config.yaml
encoder_arch: "vit"
model: "image VAE"
dataset: "retinal OCT scans (Kermany 2017)"
train_examples: 24607
image_size: 48
crop_scale_min: 1
horizontal_flip: true
color_jitter: 0.2
bottleneck: "kl"
downsampling_factor: 8
encoder_norm: "rmsnorm"
encoder_norm_position: "pre"
encoder_activation: "gelu_tanh"
encoder_mlp_ratio: 4
encoder_head_dim: 32
encoder_fused_qkv: false
encoder_bias: "all"
encoder_qk_norm: true
encoder_layer_scale_init: 0.01
encoder_parallel_block: false
encoder_inner_norm: false
encoder_kv_group_size: 2
encoder_patch_size: [8, 8]
encoder_conv_stem: false
encoder_layers: 6
encoder_width: 192
encoder_positions: "rope"
loss: "l1"
latent_channels: 32
decoder_norm: "groupnorm"
decoder_activation: "relu"
decoder_weight_standardization: false
decoder_widths: [32, 64, 128, 128]
decoder_blocks_per_level: 2
decoder_block: "plain"
decoder_attention: false
decoder_upsampling: "nearest_conv"
kl_weight: 0.01
init: "xavier_uniform"
residual_init: "none"
optimizer: "muon"
muon_scale: "match_rms_adamw"
lr: 0.0063
momentum: 0.98
nesterov: true
orthogonalizer: "polar_express"
adamw_lr_other_params: 0.0018
grad_clip: 1.0
adaptive_grad_clip: 0.1
ema_decay: 0.999
steps: 7200
batch_size: 512
epochs: 149.8
lr_schedule: "linear"
final_lr_fraction: 0
warmup_steps: 1440
weight_decay: 0.08
adamw_weight_decay_other_params: 0.05
Rows from block 3 of the decoder of a small image VAE, named by matrix and row number. Each number is 128 + 24 x the weight over its row's rms, rounded and kept within 0 to 255. All counts start at 0. Numbers have three digits each.
After each channel's rows are labels from the 100 images, of 14848, where the channel reaches its highest value: "top examples" is what is common among them. Only what is clearly more common there than usual is listed. The data: retinal OCT scans (Kermany 2017).
# conv: 3x3 conv (decoder.decb.0.1.conv.weight, 128x128x3x3, each kernel summed), inputs 64-127

conv.21:160117152151145133129128141121156120119136090125135113151124118099128128152144097098142128103142147111094124139129147146110183117125119101140123138137132125111103120132120114113126087120130141
top examples: finding: normal

conv.116:112124156137098162101126102149102109127153114121099107125142094143122125096155170104116123106150138086112219120163097111171103122117140125137086149104155150134150134113169057148102090131132136
top examples: finding: diabetic macular edema

conv.8:134122124117128181144127171114107104177143160095120152146153189171142108113122143131127122089088119123090136123145133118150076111078167117153112129135148146150110138111100145130157075138120116
top examples: finding: choroidal neovascularization; finding: diabetic macular edema

conv.85:125097152133149138134127155097133096146188147159117131152124137160110115117138141139132124121122129133165153116147130123097146122112160113136133168127148164124137163131122133126146120101147127
top examples: finding: choroidal neovascularization

conv.91:151131112117151129128130118115133140164111129115109112122127074054135113159133127119138151122117146111110126133135129140111142127126136104122142127137152102171090121119116125149130143115125147
top examples: finding: normal

conv.23:122098110137116148112130067116124042121111102104122138119096115164114156111103176216110123120076159146095113155115118138147110128117132112153133134100138113107128099190090093135159143131131134
top examples: finding: choroidal neovascularization

conv.117:118127128166137131139145113089123116109131140093116110153129075124153116116134130122131152111114115092110151137127150127144123167136098066134111157114157144115139119152091173135114111101108113
top examples: finding: diabetic macular edema

conv.50:093090129123142116127128122163106138165148114133134120120107128175119106126140113175133102135134187153145151182153116156130099116105139154135142085146142108153164130234109102130131113127127100
top examples: finding: choroidal neovascularization

conv.102:129120145097115127123127175125120111091155107099122127140107160104121171095134098120119089159188187120111166140126143160114122118124143138112181135112168135137142143089102129146135100138132132
top examples: finding: diabetic macular edema

conv.6:100162151094127159110105118097140100139158114113152100116117124043126123122167088154109103151109195114129152129140103117121137115166170118140115125100119128141142104161137134155095083123109143
top examples: finding: choroidal neovascularization

conv.40:082110128142076133136125144125134094131114195119140137173129170133139111130127140130116128144149147115081148102129133106152135105110136094117113126136143167109139101105113140119136111126106130
top examples: finding: diabetic macular edema

conv.87:102133117103147106124111128077107086144126096119090107138112142109099123164121106117120106175137152132113121132114140121128104138111117113107089142147123102111102128124106125166147140173113125
top examples: finding: diabetic macular edema

conv.96:132128113126117107141132143065165077181138101105118128141168139094153151126139129136101146130104123104121148128130074094100139118135177076117094129131107126106130129168117084128109093178123127
top examples: finding: diabetic macular edema

conv.29:126100137146094115126160128046142125140083150154160095142130160192103185127116121105114129122126144122169134112136143104125162132114105158117096128147098147120095140115134125119171172151119118
top examples: finding: diabetic macular edema

conv.32:122126136131138115125161108070105091150170133149120151144124149064131161163121116131111131168117126117144166130155150146101122155117123182140173140150106167126112146127104110113138089089152100
top examples: finding: choroidal neovascularization

conv.16:166074057096075098123105102118138138118095106085114169150130161115100128134159135119159138116168091124125166113128149148119134133120172102114138140123135148141136107107162138123173132140126125
top examples: finding: diabetic macular edema

conv.2:138126157090088108120102156146100160137130144112105130128160099187111145106138107101136138134111137108106120137139096104136103137109101112152118151116126140103093137098182123110148147168134106
top examples: finding: diabetic macular edema

conv.127:119187105095118140109136099158143102114156127112076155097087089096073121105123113124091094130198133139114096181121139109116118126095129111092134119107119134105092081149096097179141117128116104
top examples: finding: choroidal neovascularization

conv.49:128149122120115123133103134133105121133182136119079118128145139118125142145120127147119082108142133085147129121120159170117091132137123193140157141132112130105144110130116105132114163122126093
top examples: finding: normal

conv.103:180118109141154127128161133133150089136115088145136164144097092092111149108167130099087118140103143091118134111122123101131150098158152132079068104105122082104119108146114144100153095135129162
top examples: finding: normal

conv.0:118144142164153136127121130143075147132102195130155096145129147151119124179103114149119120143174126116130165161120104129122067116125090134131155138152117130179135127134129133130151230133131101
top examples: finding: diabetic macular edema

conv.54:135120141149096137130106098131151072128120130083128135173140163062162127149133147126125155139171104116080203124117110148108100121121124140144117122125139120154137129136099133146117124102138127
top examples: finding: diabetic macular edema

conv.57:090097120092113095135166098158118156130124118129137135121152133163201124147138161152158160084105131110128187140149116091134110097076123126142134143124122112137156113106118182143150145077138141
top examples: finding: choroidal neovascularization

conv.80:147138133152113104135145118128161043148102109114138129122145123154102160102107114155104102116164189122123121199129161132140131109122122150122119112106125096133116088164152133143213129124121160
top examples: finding: choroidal neovascularization

conv.71:125126135126206147133117119139153124145104110186137217212127144167128110106128121093125101112136135100155133110134117105104144113159128108162115120133115121118119110138180189148118069132126122
top examples: finding: choroidal neovascularization

conv.69:095159100127120133137180111153110097121132169123120144159160139114106143139163125196134122140048131089121112156118128147117108108094126143166095137086103121138086094119157127093096133118152084
top examples: finding: choroidal neovascularization

conv.52:133127117121133127118145105123120094133162187141135108107118075147134119165112094122120154127118117086122107139099144115160133131109098103145181097149160121153095144129124169121135181105146096
top examples: finding: diabetic macular edema

conv.58:119129114146130117124142198120120139132106122100139166121144179117154125153134177127150102117077156122108115134123155162106127158133145099111121156144094156133125123154129114131158160137130114
top examples: finding: choroidal neovascularization

conv.78:131133137128118147118131085112157096161158142153130141128120110112127126132132134144112130145123111110107146113129123132199119106090115140141104141140161128109131135128143084146133109116115124
top examples: finding: diabetic macular edema

conv.68:131160131097147127135149101114124189145152168121108107119121114141077107130078108157125134155147109142116125170120171147123150139149150137085161119138104110142145099154123150096176137167125128
top examples: finding: choroidal neovascularization

conv.4:151063111113131173114150126154123142095134084118129156145105125149113115149137158126090110127106123108127167144140120150156118154131128130147099145109155124164117151127135163174110084100125106
top examples: finding: diabetic macular edema

conv.56:141132128145143126041107154116124113123202111163127130122120130131118135124166124129131099133120131126127126125083133126100128147124123124117122185142133089196138134133133128132134107133075136
top examples: finding: diabetic macular edema

conv.51:119130084138114126143136159125090120164154103103114120127116205080117103105068122132152118110134140085139135116138123098148120131104077150138123146124155155122163084141136169118129135109113164
top examples: finding: normal

conv.84:158116154103105169127156153137061130156125109143116055163151126136152132101137069137111094121133132148135142130135071128134132188133126145128124137150138126127134142136112156118131136161123123
top examples: finding: diabetic macular edema

conv.65:138166119143105106128157112029180045113158153139151154169107132089117115111149107197131137121141078163155117139133131122142145144187111108145119144143135126121113110086095149147194118146126157
top examples: finding: choroidal neovascularization

conv.76:072114138125212114134129143131120125107112116135100153102104102134077162130128134107100143122121108089135115132115170157120121113066114112113117128073128129103096155094168167107126097097131096
top examples: finding: diabetic macular edema

conv.124:114123167129131139139136148114132116138150156131113136146123129148126117134111127150114130125100149122152155098115137079060140120099127125155141128139153131143142151108131122124136127120134143
top examples: finding: choroidal neovascularization

conv.100:125116146101126136135114093136129126115126146123139110151126145094168160111156108128142134128134098119107139127115124117225137121124167129114106133116187130075101132174133108145135106137132087
top examples: finding: choroidal neovascularization

conv.45:119123100094112105124096119035102050123112086122124164123127155112167122135149130190130143116134124092136125169126112147097085102147134117085137113131107122148144154103073132079135116120144116
top examples: finding: choroidal neovascularization

conv.18:102094116156113138113140143140124103157106144130120149127145144096139184108155169108099112115114150145102125129126149132143118157155109186108079135147125096152127157128136183125133157103145154
top examples: finding: diabetic macular edema

conv.47:146157126102127139128125124142114147125102163128179136138114177049141123080141135139122160177122123122134165097124122150115140151120167079153111120132154117143114114132108147101137097108128115
top examples: finding: normal

conv.118:140099171084116192116098122143118107132152129147164144111111142053126131100135129123107109092140117138116141128115123093129108155143149093128114134138131147168155127115133124135132112152131159
top examples: finding: diabetic macular edema

conv.30:117114072116119115135117095135120155150131150137119121117115097137112125220136140124124105155114118124148135119115124102146112161073111069133197143134128151130114136121109149134138090147115128
top examples: finding: normal

conv.13:137147111129143150102155142164136095192129154124159104156106138120083136139169164128141145130073126135117168145105126107103112115155117124111123161123131114131183126108139096163114122147137108
top examples: finding: diabetic macular edema

conv.107:099102140139103191128117123070098063123092110130129123153115105121159122141147183129120150119154142134101130134121112134121112138147093148139115147075162101152160124147140130122146120154137109
top examples: finding: diabetic macular edema

conv.77:110118149083146151135129127108139135146137108110101139097141154138124125084117138117151109100116106098128133141134139116122087136140128113121126161130127119151171141143109089137119091090127157
top examples: finding: diabetic macular edema

conv.28:128115175115137122129118135104127122157168152151136104153128151090120126135121136125141158144135154130121128118135127167089138140136153123137129127135132167106104120146125160129134126086139126
top examples: finding: choroidal neovascularization

conv.31:103164132150108147115154135174121153139129163138129101094109127131102110114130098153131101131173161115128136163148126110166158122123119153150116133128130151133140109097108122174191079114125102
top examples: finding: choroidal neovascularization

conv.82:108116095158154138144134143130158170142157092091141091088131183134142131114139137140131119093110150067135172148132146083133098107142182102125139118124105126149112145167114136128087106105123131
top examples: finding: choroidal neovascularization; finding: diabetic macular edema

conv.55:140115085092133157115126152117152116121162095128163139106162126183110128126164124123142130147123147137099089137131140129114136126150108151133129100145143145127124125134143182119127153146143126
top examples: finding: diabetic macular edema

conv.83:111142123133121137121142135136120129119133125134095143094087107120082083096153080112109145125072096125105178131159168151145099112106101121132120118108124105109103148124080122121104098121121082
top examples: finding: diabetic macular edema