From a checkpoint of a small image VAE: 24607 training examples.
Rows from block 2 of the encoder of a small image VAE, named by matrix and row number. Rows with one number belong to one neuron. Each number is 128 + 24 x the weight over its row's rms, rounded and kept within 0 to 255. All counts start at 0. Numbers have three digits each.
After each neuron's rows are labels from the 100 images, of 14848, where the neuron reaches its highest value: "top examples" is what is common among them. Only what is clearly more common there than usual is listed. The data: retinal OCT scans (Kermany 2017).
# fc1: MLP up (encoder.blocks.2.mlp.fc1.weight, 768x192), inputs 96-191
# fc2: MLP down (encoder.blocks.2.mlp.fc2.weight, 192x768, transposed), outputs 96-191

fc1.4:147125093139121128082150146093140107114099194113093148134110147113128115112113111095151109104157129130151109060134153094206114116133147135160129120123155087171156096127168114098141170090108108119141180145139167144106139143122148132138129119153118144128093127130131130123163139124129139123
fc2.4:133116116070158127114134123167133118132131138103160116158122144109126172137105138123121123175091084119121129143116156140085123152125115117098123128131132102103114102148120115159124092136117137183132066125142091125136124116105130113134142128097116126123114135128124133125104166078114128143
top examples: finding: normal

fc1.318:136105179111113126115139165146098104130155095121158154112136089129159143112167111083115174124147146192103129083171128134141160114151088138118136126135124163117106145090111088140091078077149150117181187142130170140115162142124143108145130146168142110120164107118145149132121120117123122156
fc2.318:116120084139110113118104136114119108165097150097135068142137166110129109149122149166141135112080102134141113194120070104141137145146131122114104087126138123105095129142141119106132122128109131179184075138135112113121138123088125104156126125136137126130113126110121101139119100139154131101
top examples: finding: choroidal neovascularization

fc1.59:154156144161117157109123124093140124158090131097163143130157147140119136100128133111080142161146121098131099108113094137163125113130184122170095121086133160155157160148146127127127137151162181117077106165106152109078102134117124113129137145108133143144114120112152105120118131121143140137
fc2.59:124084120095138081101136126133096175130129111133175150134147126148119091123167126111121131124102131133125140094149110109106127132106079127084131084130146108115106126110139142073113106127134102144134131084132150132105132138129168144120137135145137147132071135110126183120127159148101124109
top examples: finding: normal

fc1.609:100093133130147160175167095131141125148141095129199110126127099168177125136155116108101166139184157150110118168124138117122123115125129148149144131140154103128110158113128131128121138161149119133158169109115103146129119113175124119128097171121197136138128107133125139119132138156208126117
fc2.609:119128117158135137096105121116137103092120127122171115103155130100144127149103183098111143122099134157150091141126091111168124142131078114092176082123109134117198139117170145137118095134164128142149104108139117119122126180127090127119142138149129133134085152106106139137148090175106111164
top examples: finding: choroidal neovascularization

fc1.640:121114120117109139167159107145087144157159177175150118120142144141102115115157128158150094166106127115156156097161130135119133083105122127117156102191121137102086128110133152135145136156125119149107162162107140153125142109166102120107129146141205137119123111119131099130101124129136142141
fc2.640:111113129104138155117161175151116114094105153110147151089119147151125151139174125121147131122117124123183178127117075105116128130157191110140153140119118130130170073133147131120122116117129114085132103178115128094135133152155139137154095144134117122144155130151095120127198145136138124146
top examples: finding: choroidal neovascularization

fc1.182:128131133136141121151110134128125099106113104136145132086077134142145130127095116160107116121158117139139119126114072080088083125084117165138119128134134101156142151126114158103155124201102150119191177126146168167149166128152114142113158121129203182146123166111135122173107112154144128133
fc2.182:127098134168115159152144180133132133147115146091147171148148120127161124134114129156101119108135083140106107134114159143171119088111137110078147130122131144129089179117129140118146128146118117148156079149138095135143112167132136145104126105077115099127133116120128136114143115148156097129
top examples: finding: diabetic macular edema

fc1.711:109114129109100136145087118077121095112136111145187131160148137160121118126106146174151106125128105171131098150102138154126098138162125120129139137111117087123171125149113113118099150141181138095101180160141117140131157139146156148100126153120154115146134105112156109099149115129119101152
fc2.711:126149122123118103135123150125145164119097096114137153078111089153139110127102135140138132126097145139198092094156149110109129108099113107126151133125096133122141137134138108142168124119115143194137117116147160132160087140137130087148136135114143152123123126149068167125105101107154130124
top examples: finding: choroidal neovascularization

fc1.214:163138136121131098111064097136157122142122142143132124183170141109123114115142151155080119091109115164121148129142187142179127120117059116125118151084168123099132118131100101098095137125115133100155124133170156112143125098155148139105074150130137104157144144159116170090147141130081148120
fc2.214:125111122103125117150118125103182139111083139126172124121101166122143131129140108145167123106182143132113142138116075148085124143144143159126160083112045140170122118172150159121113107127171126159145114094121118138110130107100096182117135150118137128138123136125129116141118150112143121154
top examples: finding: choroidal neovascularization; finding: diabetic macular edema

fc1.370:122090160109137146155130093150127115106108171152134144113117125108177141120114139091118111133110161147143100137122093121142173136138123099155119172146047118125128103120133123125125140144100103128118159102122140119139138133146104123162101134139178129147181093155152139167166081144092168103
fc2.370:126124144131124131131164102176160118105147120099101110127170155175195132132154121091159125094115136129183165068180141111127133110119153122120131112117137146144112133108128074152127194130117132146088096120117122063117144125114106113124108149169131126157088138119131134137122150118166125140
top examples: finding: normal

fc1.298:118149105121136123125158100104138089129131143128103119137109136155131123094131152140176148140140094130113151123113155148148126144119149180114101171122100081113122093149094091131158161175081147139166183140153130068136088174113154125120125140123132170116164119077153111135148118147156148129
fc2.298:126114135122128119162131130148155146114119113088102115140129111126118102125152123121146127082132118120194135162163104166145129118095120114104084112118133172122173183129162113155146153124137131090135115070126163092125116094133124091112170114105113120096169133127100105120172143115118099129
top examples: finding: choroidal neovascularization

fc1.595:120139117152112091144126159109116107107118149089158122142115108101116148137137138099135137128148156135128119163089091162110111197136109100094146130120146081119151074125156171139141181096133123152131106104132117140146133173136112127155156125153176153098152109149133146164160147151120107154
fc2.595:126144109146140139133115125127132159203183110137158148113149155135132128146160111134174124129080114131114133128146124118134138120141123128134131114127140132191084106087091079132092117123124120114111150144118122127098138109108134120123104129123137165165131132126115138132160129159134160154
top examples: finding: diabetic macular edema

fc1.757:086165162058120167150150126109150132173131112145117100116148139178130118137108119134131150132129120126095152142108126133124134084117113131114136118133093136147099104090148130133103098180168090127120119165101108114128103124159128155119099143148100116143192142058140080155141107135139132138
fc2.757:172115135120130104126108124115132126116117101066138137101156117134140139130149086146126126134114137121152130100131159105096130128097090138138088111134130123095129073135153134172164119132094132127107139087123168135152135161135129120161153128073117134111130140137127143122099148112111083072
top examples: finding: choroidal neovascularization

fc1.7:141116165139176135098122126171111136168125129083127140122122172149139102107074147110106128173145129091109123076108118134129156163124090115149137131136167157154142087149165160107171109100146131094140109087144140155131136118107150139166127148129065117118133150098083146111146112137118147159
fc2.7:106099107181106130150115100129151169083164098086135143117129149090093135127122110154132133126125107129131159176193155077104131122115143146094103138125095109104087139088120083170135161115128125160176141137106152110079126120121163089116141109131138133145109127129151127122104117099157145117
top examples: finding: diabetic macular edema

fc1.268:140107135143120188170140142167131112140095143169121123132115134099109143109096104133140091141133134124138141101104084146083122094139083144114092125100098139135140131139099145153132122158144138106062147174150110121125121117134145105133125104150089139080160107119160127122115138138105106095
fc2.268:129131086118134103124126156112125127109143116144123149187117098093142150113111136109093116110098144126098104168150119130122133129105134103160132098128120098090149108127134047126134148139108146126145149120115149082112157137140118144122160155135133128116065126134128135138133135158145144138
top examples: finding: choroidal neovascularization

fc1.621:132128146154142135115142105132101156122148123098185153118132168119097142134190113079119201130128153102152137126133104137110087128124152135087111140132125140131179116137120161126087147113140132124122086148111106144139048174102128079119163123079172109090117135091135096104148143144155122116
fc2.621:111132155077169116160100174101131137157117123129151135103107064129140107132127157113105113114145111120146137093149104145115129143156137141118146079128165161095113143117125067135127132113145139084143127132110175143139141110122113123122155145121124132122143107143102091120102161143086125177
top examples: finding: choroidal neovascularization; finding: diabetic macular edema

fc1.708:104169091131133101159054119099154160154099136069191125137093138138120146148100177140145098141126095096147139151117112117109125134130150151085130104169177195112113172098094133164109162145149171100089105146144091123102103101155123141136135129132119115121149133111141108162134100137078145129
fc2.708:131159151160130165143125125119094211130115129133166136108152131146107133131100142097125133111153108127060106107135139063146132120110118105127082114118135076079107136127113162197116110127120129123098126142141124145090117136105117166117132124135136116140149127138122168141091120144092131142
top examples: finding: diabetic macular edema

fc1.297:142127104181101139123068110128165126139141101157162190102151147114154156101114115091137158131153107154150120131123097152080139116097113101169085129100122108095160088158105086108115162150137121152169133098146136088141139122090149135137122136102103124081097124087119117145135110117112114123
fc2.297:138082120082144151152085117142164181175138149138085084101100110155143146117107073126123142137106118152127095104148151112093116095163109158112147182127134120115083095143129115089137109119154114173154140156111084153123165104148136099120131136125120123153143129114116140116101122134145130124
top examples: finding: choroidal neovascularization

fc1.174:135108133112151143156165156151090111117132104136124137110154138142166130134158119136108103107115168135102122139113107149074153164169106163161141126150110165138164097105129111150146103109095144081126138152120084156138137145136116171116113141114120069083132115116099123139110152168113101093
fc2.174:126118128114133110121135089170133077099144118088168128141116110096128116133138159141082128115086131121148156094131158109121130164134108150150151114147118127145156165142129138155168138125146125154133121110142164103116143139095109129166146119107133148107107115103152151129093152128110080138
top examples: finding: choroidal neovascularization

fc1.281:087114145120155158108121133105126146158122110087117126153145131149157151120168124172101150112171114102125136137180135147120149111123094131102167140096139122107102128085130144146144166131145111114073132114080102125150102111160155181138130131125074084101136148110115106114145128113160126150
fc2.281:129109131149104122037140148104154151148127095155118113154129148122128153120105124139139133162110118138095117145141156128167125158103088112145117134125145139137141093143140087169088123137135123125201093171129149073116110135136097137112134150142121156104067138121094111137128135149134115160
top examples: finding: choroidal neovascularization

fc1.2:099116136121130119143118112135138074112117205136094134132142112130186123108148141179126133176134116143142109100138121137126092121112126146156158102135131140145117104131129114123100088084147050128111078133134143168147101137118134111123139137126130117161100139125122149147144089068170107114
fc2.2:129073151107123132129133146153145163196117110120160060130161109096131120119136124103150125141116167142144139090153091157093121112154072118149150113118108083141129119113134119173136104141116133085139124143117169154131087099101115134102129134150129140141123119135145089111131157172117116095
top examples: finding: diabetic macular edema

fc1.645:159127096132147141139076115144113120123133132150147136118120083167158128084103120137089131098107149129152113086189106108105150108116071111115084123135139137146102139112104171112113115130114141149191140124080136144104124124086139174139114153197113140128150126114148119168115119128126125146
fc2.645:143180058112118157108134131148142156163129146077092081109134135104150140127116124148118110134122167120136100104113117141125132073115108127173167121138116184111137121152152126124143152142140122137101095138140169112088141116172142142116159097106124118126158121077105167114104123131129164134
top examples: finding: choroidal neovascularization

fc1.375:142130099110116103151174125108119099136134121075134146125149125124118119086099086170155103126098136091111129164072159148145151125126123123106097203053130124093105141119127109117123122211171136105114171126145112111138121159110133102114162133148085120138145133149122152080173126098143120157
fc2.375:150171157159141115133115147119133129095160091153130111104113158132120122116063159154109128111107158128113138113140101067114138128132091134129117160115126097130126142112181142140146140117135138126150086098125098139134104158142138062140099124127105114153148132100086094130133133098099155077
top examples: finding: choroidal neovascularization

fc1.18:113135086111118116129076145131139101096111127094108061143159139150121150127166122122139172121110101102119140112131110171097122159120122123111138130133117113153108137127159089124147132134145097130093114163121143134139118113122125142126085130183169179139174106102143111103169168123133140143
fc2.18:127163111157124146092133126121115112141116119119148123095110105116087123121135118118128124111127120131156141153091151122185128135122099103139114153127171133105105103098099123133130178126099120086148109133124136097170099110114108112104145117129125105109075130133121087125118076115098091088
top examples: finding: diabetic macular edema

fc1.578:127124129126140125147129154137082119133177157095170084103105149122139166111105109139133135121121160111141106134142125109129185115148114125109176160122121142173095145084096119154141080134140153140147160147149124108117139145107155125112152104113147099128162114095129125121133138144137141133
fc2.578:119177144103136072141092146117145123129116144137141134098138114077155129123110140139130119077150147124140114145152186132111139139130135106168102121100073131077088117135149110063105144135093124081155131130108145113110128148151159089129115140133131115096117135126149139119121100103146102137
top examples: finding: choroidal neovascularization

fc1.328:119108120131099104093181111100135161112158144142125126162094120111146162098155094137120117128139115174124126123124157104120149161108177128151121146034114127144095178135114134147101133098136129121104136140128115128127123138163145147162103108126159125134126072129088110151145144162139109116
fc2.328:140146116092146113095112130138137092153126168132127086143174143113115135140141106191128118133137174107152121088122109145140124135159147147113115158120108143151120124122170141121099104130152112156089114080136176137152115094089171111132090138171140131106129130136177108112127126096123160152
top examples: finding: choroidal neovascularization

fc1.699:124116051133157150110138147126169126097096051145114121145136117189111150109149130122102116138162134127129121099084134121112128168119151136092139119173136147154114178132144131119169143125089136139094138092115155111139084114101143098133149134111141125120094122126137135106152128147098141117
fc2.699:143142164147089144097094141174136128116136162109157144094156127136080053138144149132096141093076113122136110111186104160087116147130165116118160114124113127077172136126119114145144134125110147130103127121095140136121102168164129121128083144142139121148160138097125110124106102133121095116
top examples: finding: choroidal neovascularization

fc1.285:099120135152139114126107094099143113131101106125170140142103118165161108117138137128110153101106104165122126144111128138143150110158094142131161109168099173119100137109113135144147146181097141154148143122145132102127087172132120102142132102122125142133135123119108096138184122139133130168
fc2.285:115078120111095136107120140135127129145156136118150122111092142085108170116157105170136132111130129145142096131090114127099131079131085119101185178151116075134117106131154148134081134128162138121088133140140155140137151081151125105132127126112116119114141109116118137121116132152148098102
top examples: finding: choroidal neovascularization

fc1.488:143125114091118091135146122141126113127102079147133162137129159119106146104147137166113131158171175149121127134092143121117126145111139120156120148093117068100118115118172155143115117138144091101128138153133103150138117136179117092143127117126107135109137122196134111152097123161127123099
fc2.488:130075108101106134178091142119124105115166123126152088106128120140116143144114131149112118142110118134104087112129145122102140126165121119127114136126111185155141070127084107072097142140120138159096108103128103105084129149130127132120132121124138129103129138124126087141142106058133129160
top examples: finding: choroidal neovascularization

fc1.139:116128217151126138151093145081153161126114114124114144143125108138140147129164104116102139168148118129162117088106073168141082121177166123149154111150128167158158153157120090081149136081139122124189137151097117112113148118116075098130150149086179200119131123113162118138112107132147145134
fc2.139:137156104151133128116127127106148091121104118148114081121096080089120153132142145109124112191127141115091115153073086122135133109062164091109137128124104110102086137126148083096087152128150112171134129137109130128127120100141162120106149125137142121138131127143125125136108130109160149176
top examples: finding: diabetic macular edema

fc1.136:117094124129120109166117148132148144149175185128122142140135099185115174123117128101134054126121112115111092117126150112131086179147095133161094114129113147123144176144131118119155101127132158176185155132116139131115127139112108178082123145129103123132141086139140148157122132134112163180
fc2.136:128141088181124135143158098149115099129068099104091136157154142144151134145112147143163117157141167119121125168108111153100107132151091083129191182139141103096137139132138133113098131130126135095116114104092133127156122114104130097137130113176094145111162124129121145128176117154197131143
top examples: finding: choroidal neovascularization

fc1.577:098095129149099115112161126132137129086113183161109106142110135104121113130120119161144125108111135126117126132123065151152146129155137134127144134069091110131145116162161151115117113111146094174123166131151118121118149143115130115146158112131141168114155112100097091119087143095192112157
fc2.577:115170121141144111094089149121128150148132109123109162129120121105093154136105159162160122134105165124089104129149136116093120108102154119137120144129153135075143129165163094083073144124116117057116104101136147162104103102116129120085149165190135119165139137123157121135162107164116140157
top examples: finding: choroidal neovascularization; finding: diabetic macular edema

fc1.34:128116081131139137121150132137131120097171144108149122139133104149101137156127084100112151122072168137128097114133189106174101134115125143166148142104187112139160122134111128098153131130115086117127149106129144162095122114093151160120119102108117097178153164121139145102145137150127144132
fc2.34:129150157103112077129152155116112099139116114147144138062119098085146096122149110136116113113084089137152131157119095126137125134172110099153129120134099137113124152137120106126086145149119135147092114131118092101129101135127111070166163188160123121160119133104136133126119142160148129108
top examples: finding: normal

fc1.475:133165143144110145138143104116134146131137180135177133139127109122134172127132129140134121111114155139120137129103102164141112129100114164112109112074120114149182096142130133153155160103134116124063154119124109158178163128096167153115119133133119162142179109109149113103192115134146124150
fc2.475:120141139144148157147132156141131057123138127117164120119058160082108124120131144171149116132116131114138134114179127157110135159092177143128094165124155111092099087142112103109165160125147141126142155162107151172106095145177148124139108137140135143088128146148126106129132143093185160116
top examples: finding: diabetic macular edema

fc1.228:118127154173124173193164105130138133135117160128129098096116144147119160145151143123136080113125149052135140134134104116124111118134173138108134138151158090116103156108140142113136105071145137152139108121087130089128110156105135139135106087154102086160130099151107131163129100128115164176
fc2.228:132131114124126071165127120133119094092133139142128124134096101091079087123112124122114131129130103148147168168164122128100129159143113123147164152134162119154129107154080105170130109145113133134102116172113141146112117138153139142093188178108138118121187139092149109118116107100111128086
top examples: finding: normal

fc1.724:157136161152134138157154123120167126078129149082170093137138107099104135164099139109136174127103129106136148148184119138165113150121102112144108153144104085122127106168157174082101104127136143109103133115089098106125101132119128109110130144123119155158115152077123091144141132106056142116
fc2.724:130084119107145168099111125066142088169165118153099127135090131151139113143096114112158149118124127139151131103105122100113148104153146152106138138151113110133152142146127113135132102128140127161095118138113100147118134113180126122143089137152143135122140132139106138130133155122074111141
top examples: finding: choroidal neovascularization

fc1.259:115142070113140126170112106120143124141136159119100146109129116119117120144072095166149105158134106133133140123150140147125162110145121100153106133103101125122096132144090165139121115162130096109115154117146091151165141156152139113107132136100117080140175136136123143076113123148087169126
fc2.259:136181127127092162121107155064113134153072129166132103120168142145110150117124117072102117097103133133077091206137115153115114161111143113162159121120145121148097159089123118138133114148135142119180113116091090094099166112147128173143121140142131110153084110136118124129121138157133157120
top examples: finding: diabetic macular edema

fc1.52:133127151116146108139151152109114168128139098131122099103111108123130152156168132149132125110183131091078134117119092161110112134151107143154136135097143161106164128138166103102136165091125141129109150102124125134205138168142155151128127141127074130127108112179139143161150118133129089148
fc2.52:111143139141085104125123161131109122139155134099081166120119150128130142119139136094090133128106130132131097117138102125154131095157057122154130110131101073154106121145113128149109149118178132143094094179140135074120156129134124110122142120129128122137130120101088133131143129096143177133
top examples: finding: choroidal neovascularization

fc1.470:131093104093100104103122130118156130140132118137131128109127103139186132110125140094092147148172130141112123137133125117113102154124110095112120116160112148124109088125087124124121123099131212133128162124145121165122150071136160110141174133167116097168150123173158138164120181143144131120
fc2.470:143100136142087163122154118120085104087191138150153141114126132127144108138129120136073127120108138127149139066132149100126133123176162135138156184132141172128142111101143095139122079110131121157124096127153140120132126204133105127094145152129125117138044135144103154123122127172113096086
top examples: finding: diabetic macular edema

fc1.636:122169086117114141096143173144158112119138156097096092101169107183126146114124099159125129092131099116163123169136159142110098107172162174126097142133086070104125126142098076169137118152131150123123116165131193132146144093125140124121113156115165128121172127090116093141123134137157096112
fc2.636:144088135114103098177125136109152130076112112127126142086116136129116146122101128117145122108125134131139133122079066106153125148082164151172109085137155125138137164121135091086187111125138143120178157081144137160100137120076120149104136092123128131192124132139149123135099138148136114150
top examples: finding: diabetic macular edema

fc1.396:108116139156086162076131119108149150127127161128110128134137141134100139117096119137170152146112135082133107106147172137083102139125071123146168112130152155112142168132160111089141097184139091143064108111156108155108153178127108101125141145146089089152123156110122177103134102131151107100
fc2.396:139127084166142130158120145145137125170115132121121076168099122155172157127109101089142110124149147153153158138153081085153119176170141131122092143115151105070145148118121068166099161127123129161149154140132118123104083132164117168131135136117120161157125127118158170131119139072155156090
top examples: finding: normal

fc1.103:133172120158076142142118140147119125136105084127124106117119104076159121100168111134152155170090152094103123130106143128117123158123130091132103100104137123122128077161124132108151181139132131148134102193128126127172130149146145094147123146131144109119116108191105145098160111137120130134
fc2.103:149131128152195105149151080109114146091115124154091128150126131136166147118065139147141131118099116131155140138124115125119121144122147130151104125129089166127116154103065108111146105134121134107188107105171164102097160119128145135162112121113121111118118145158132161114127134095108128136
top examples: finding: normal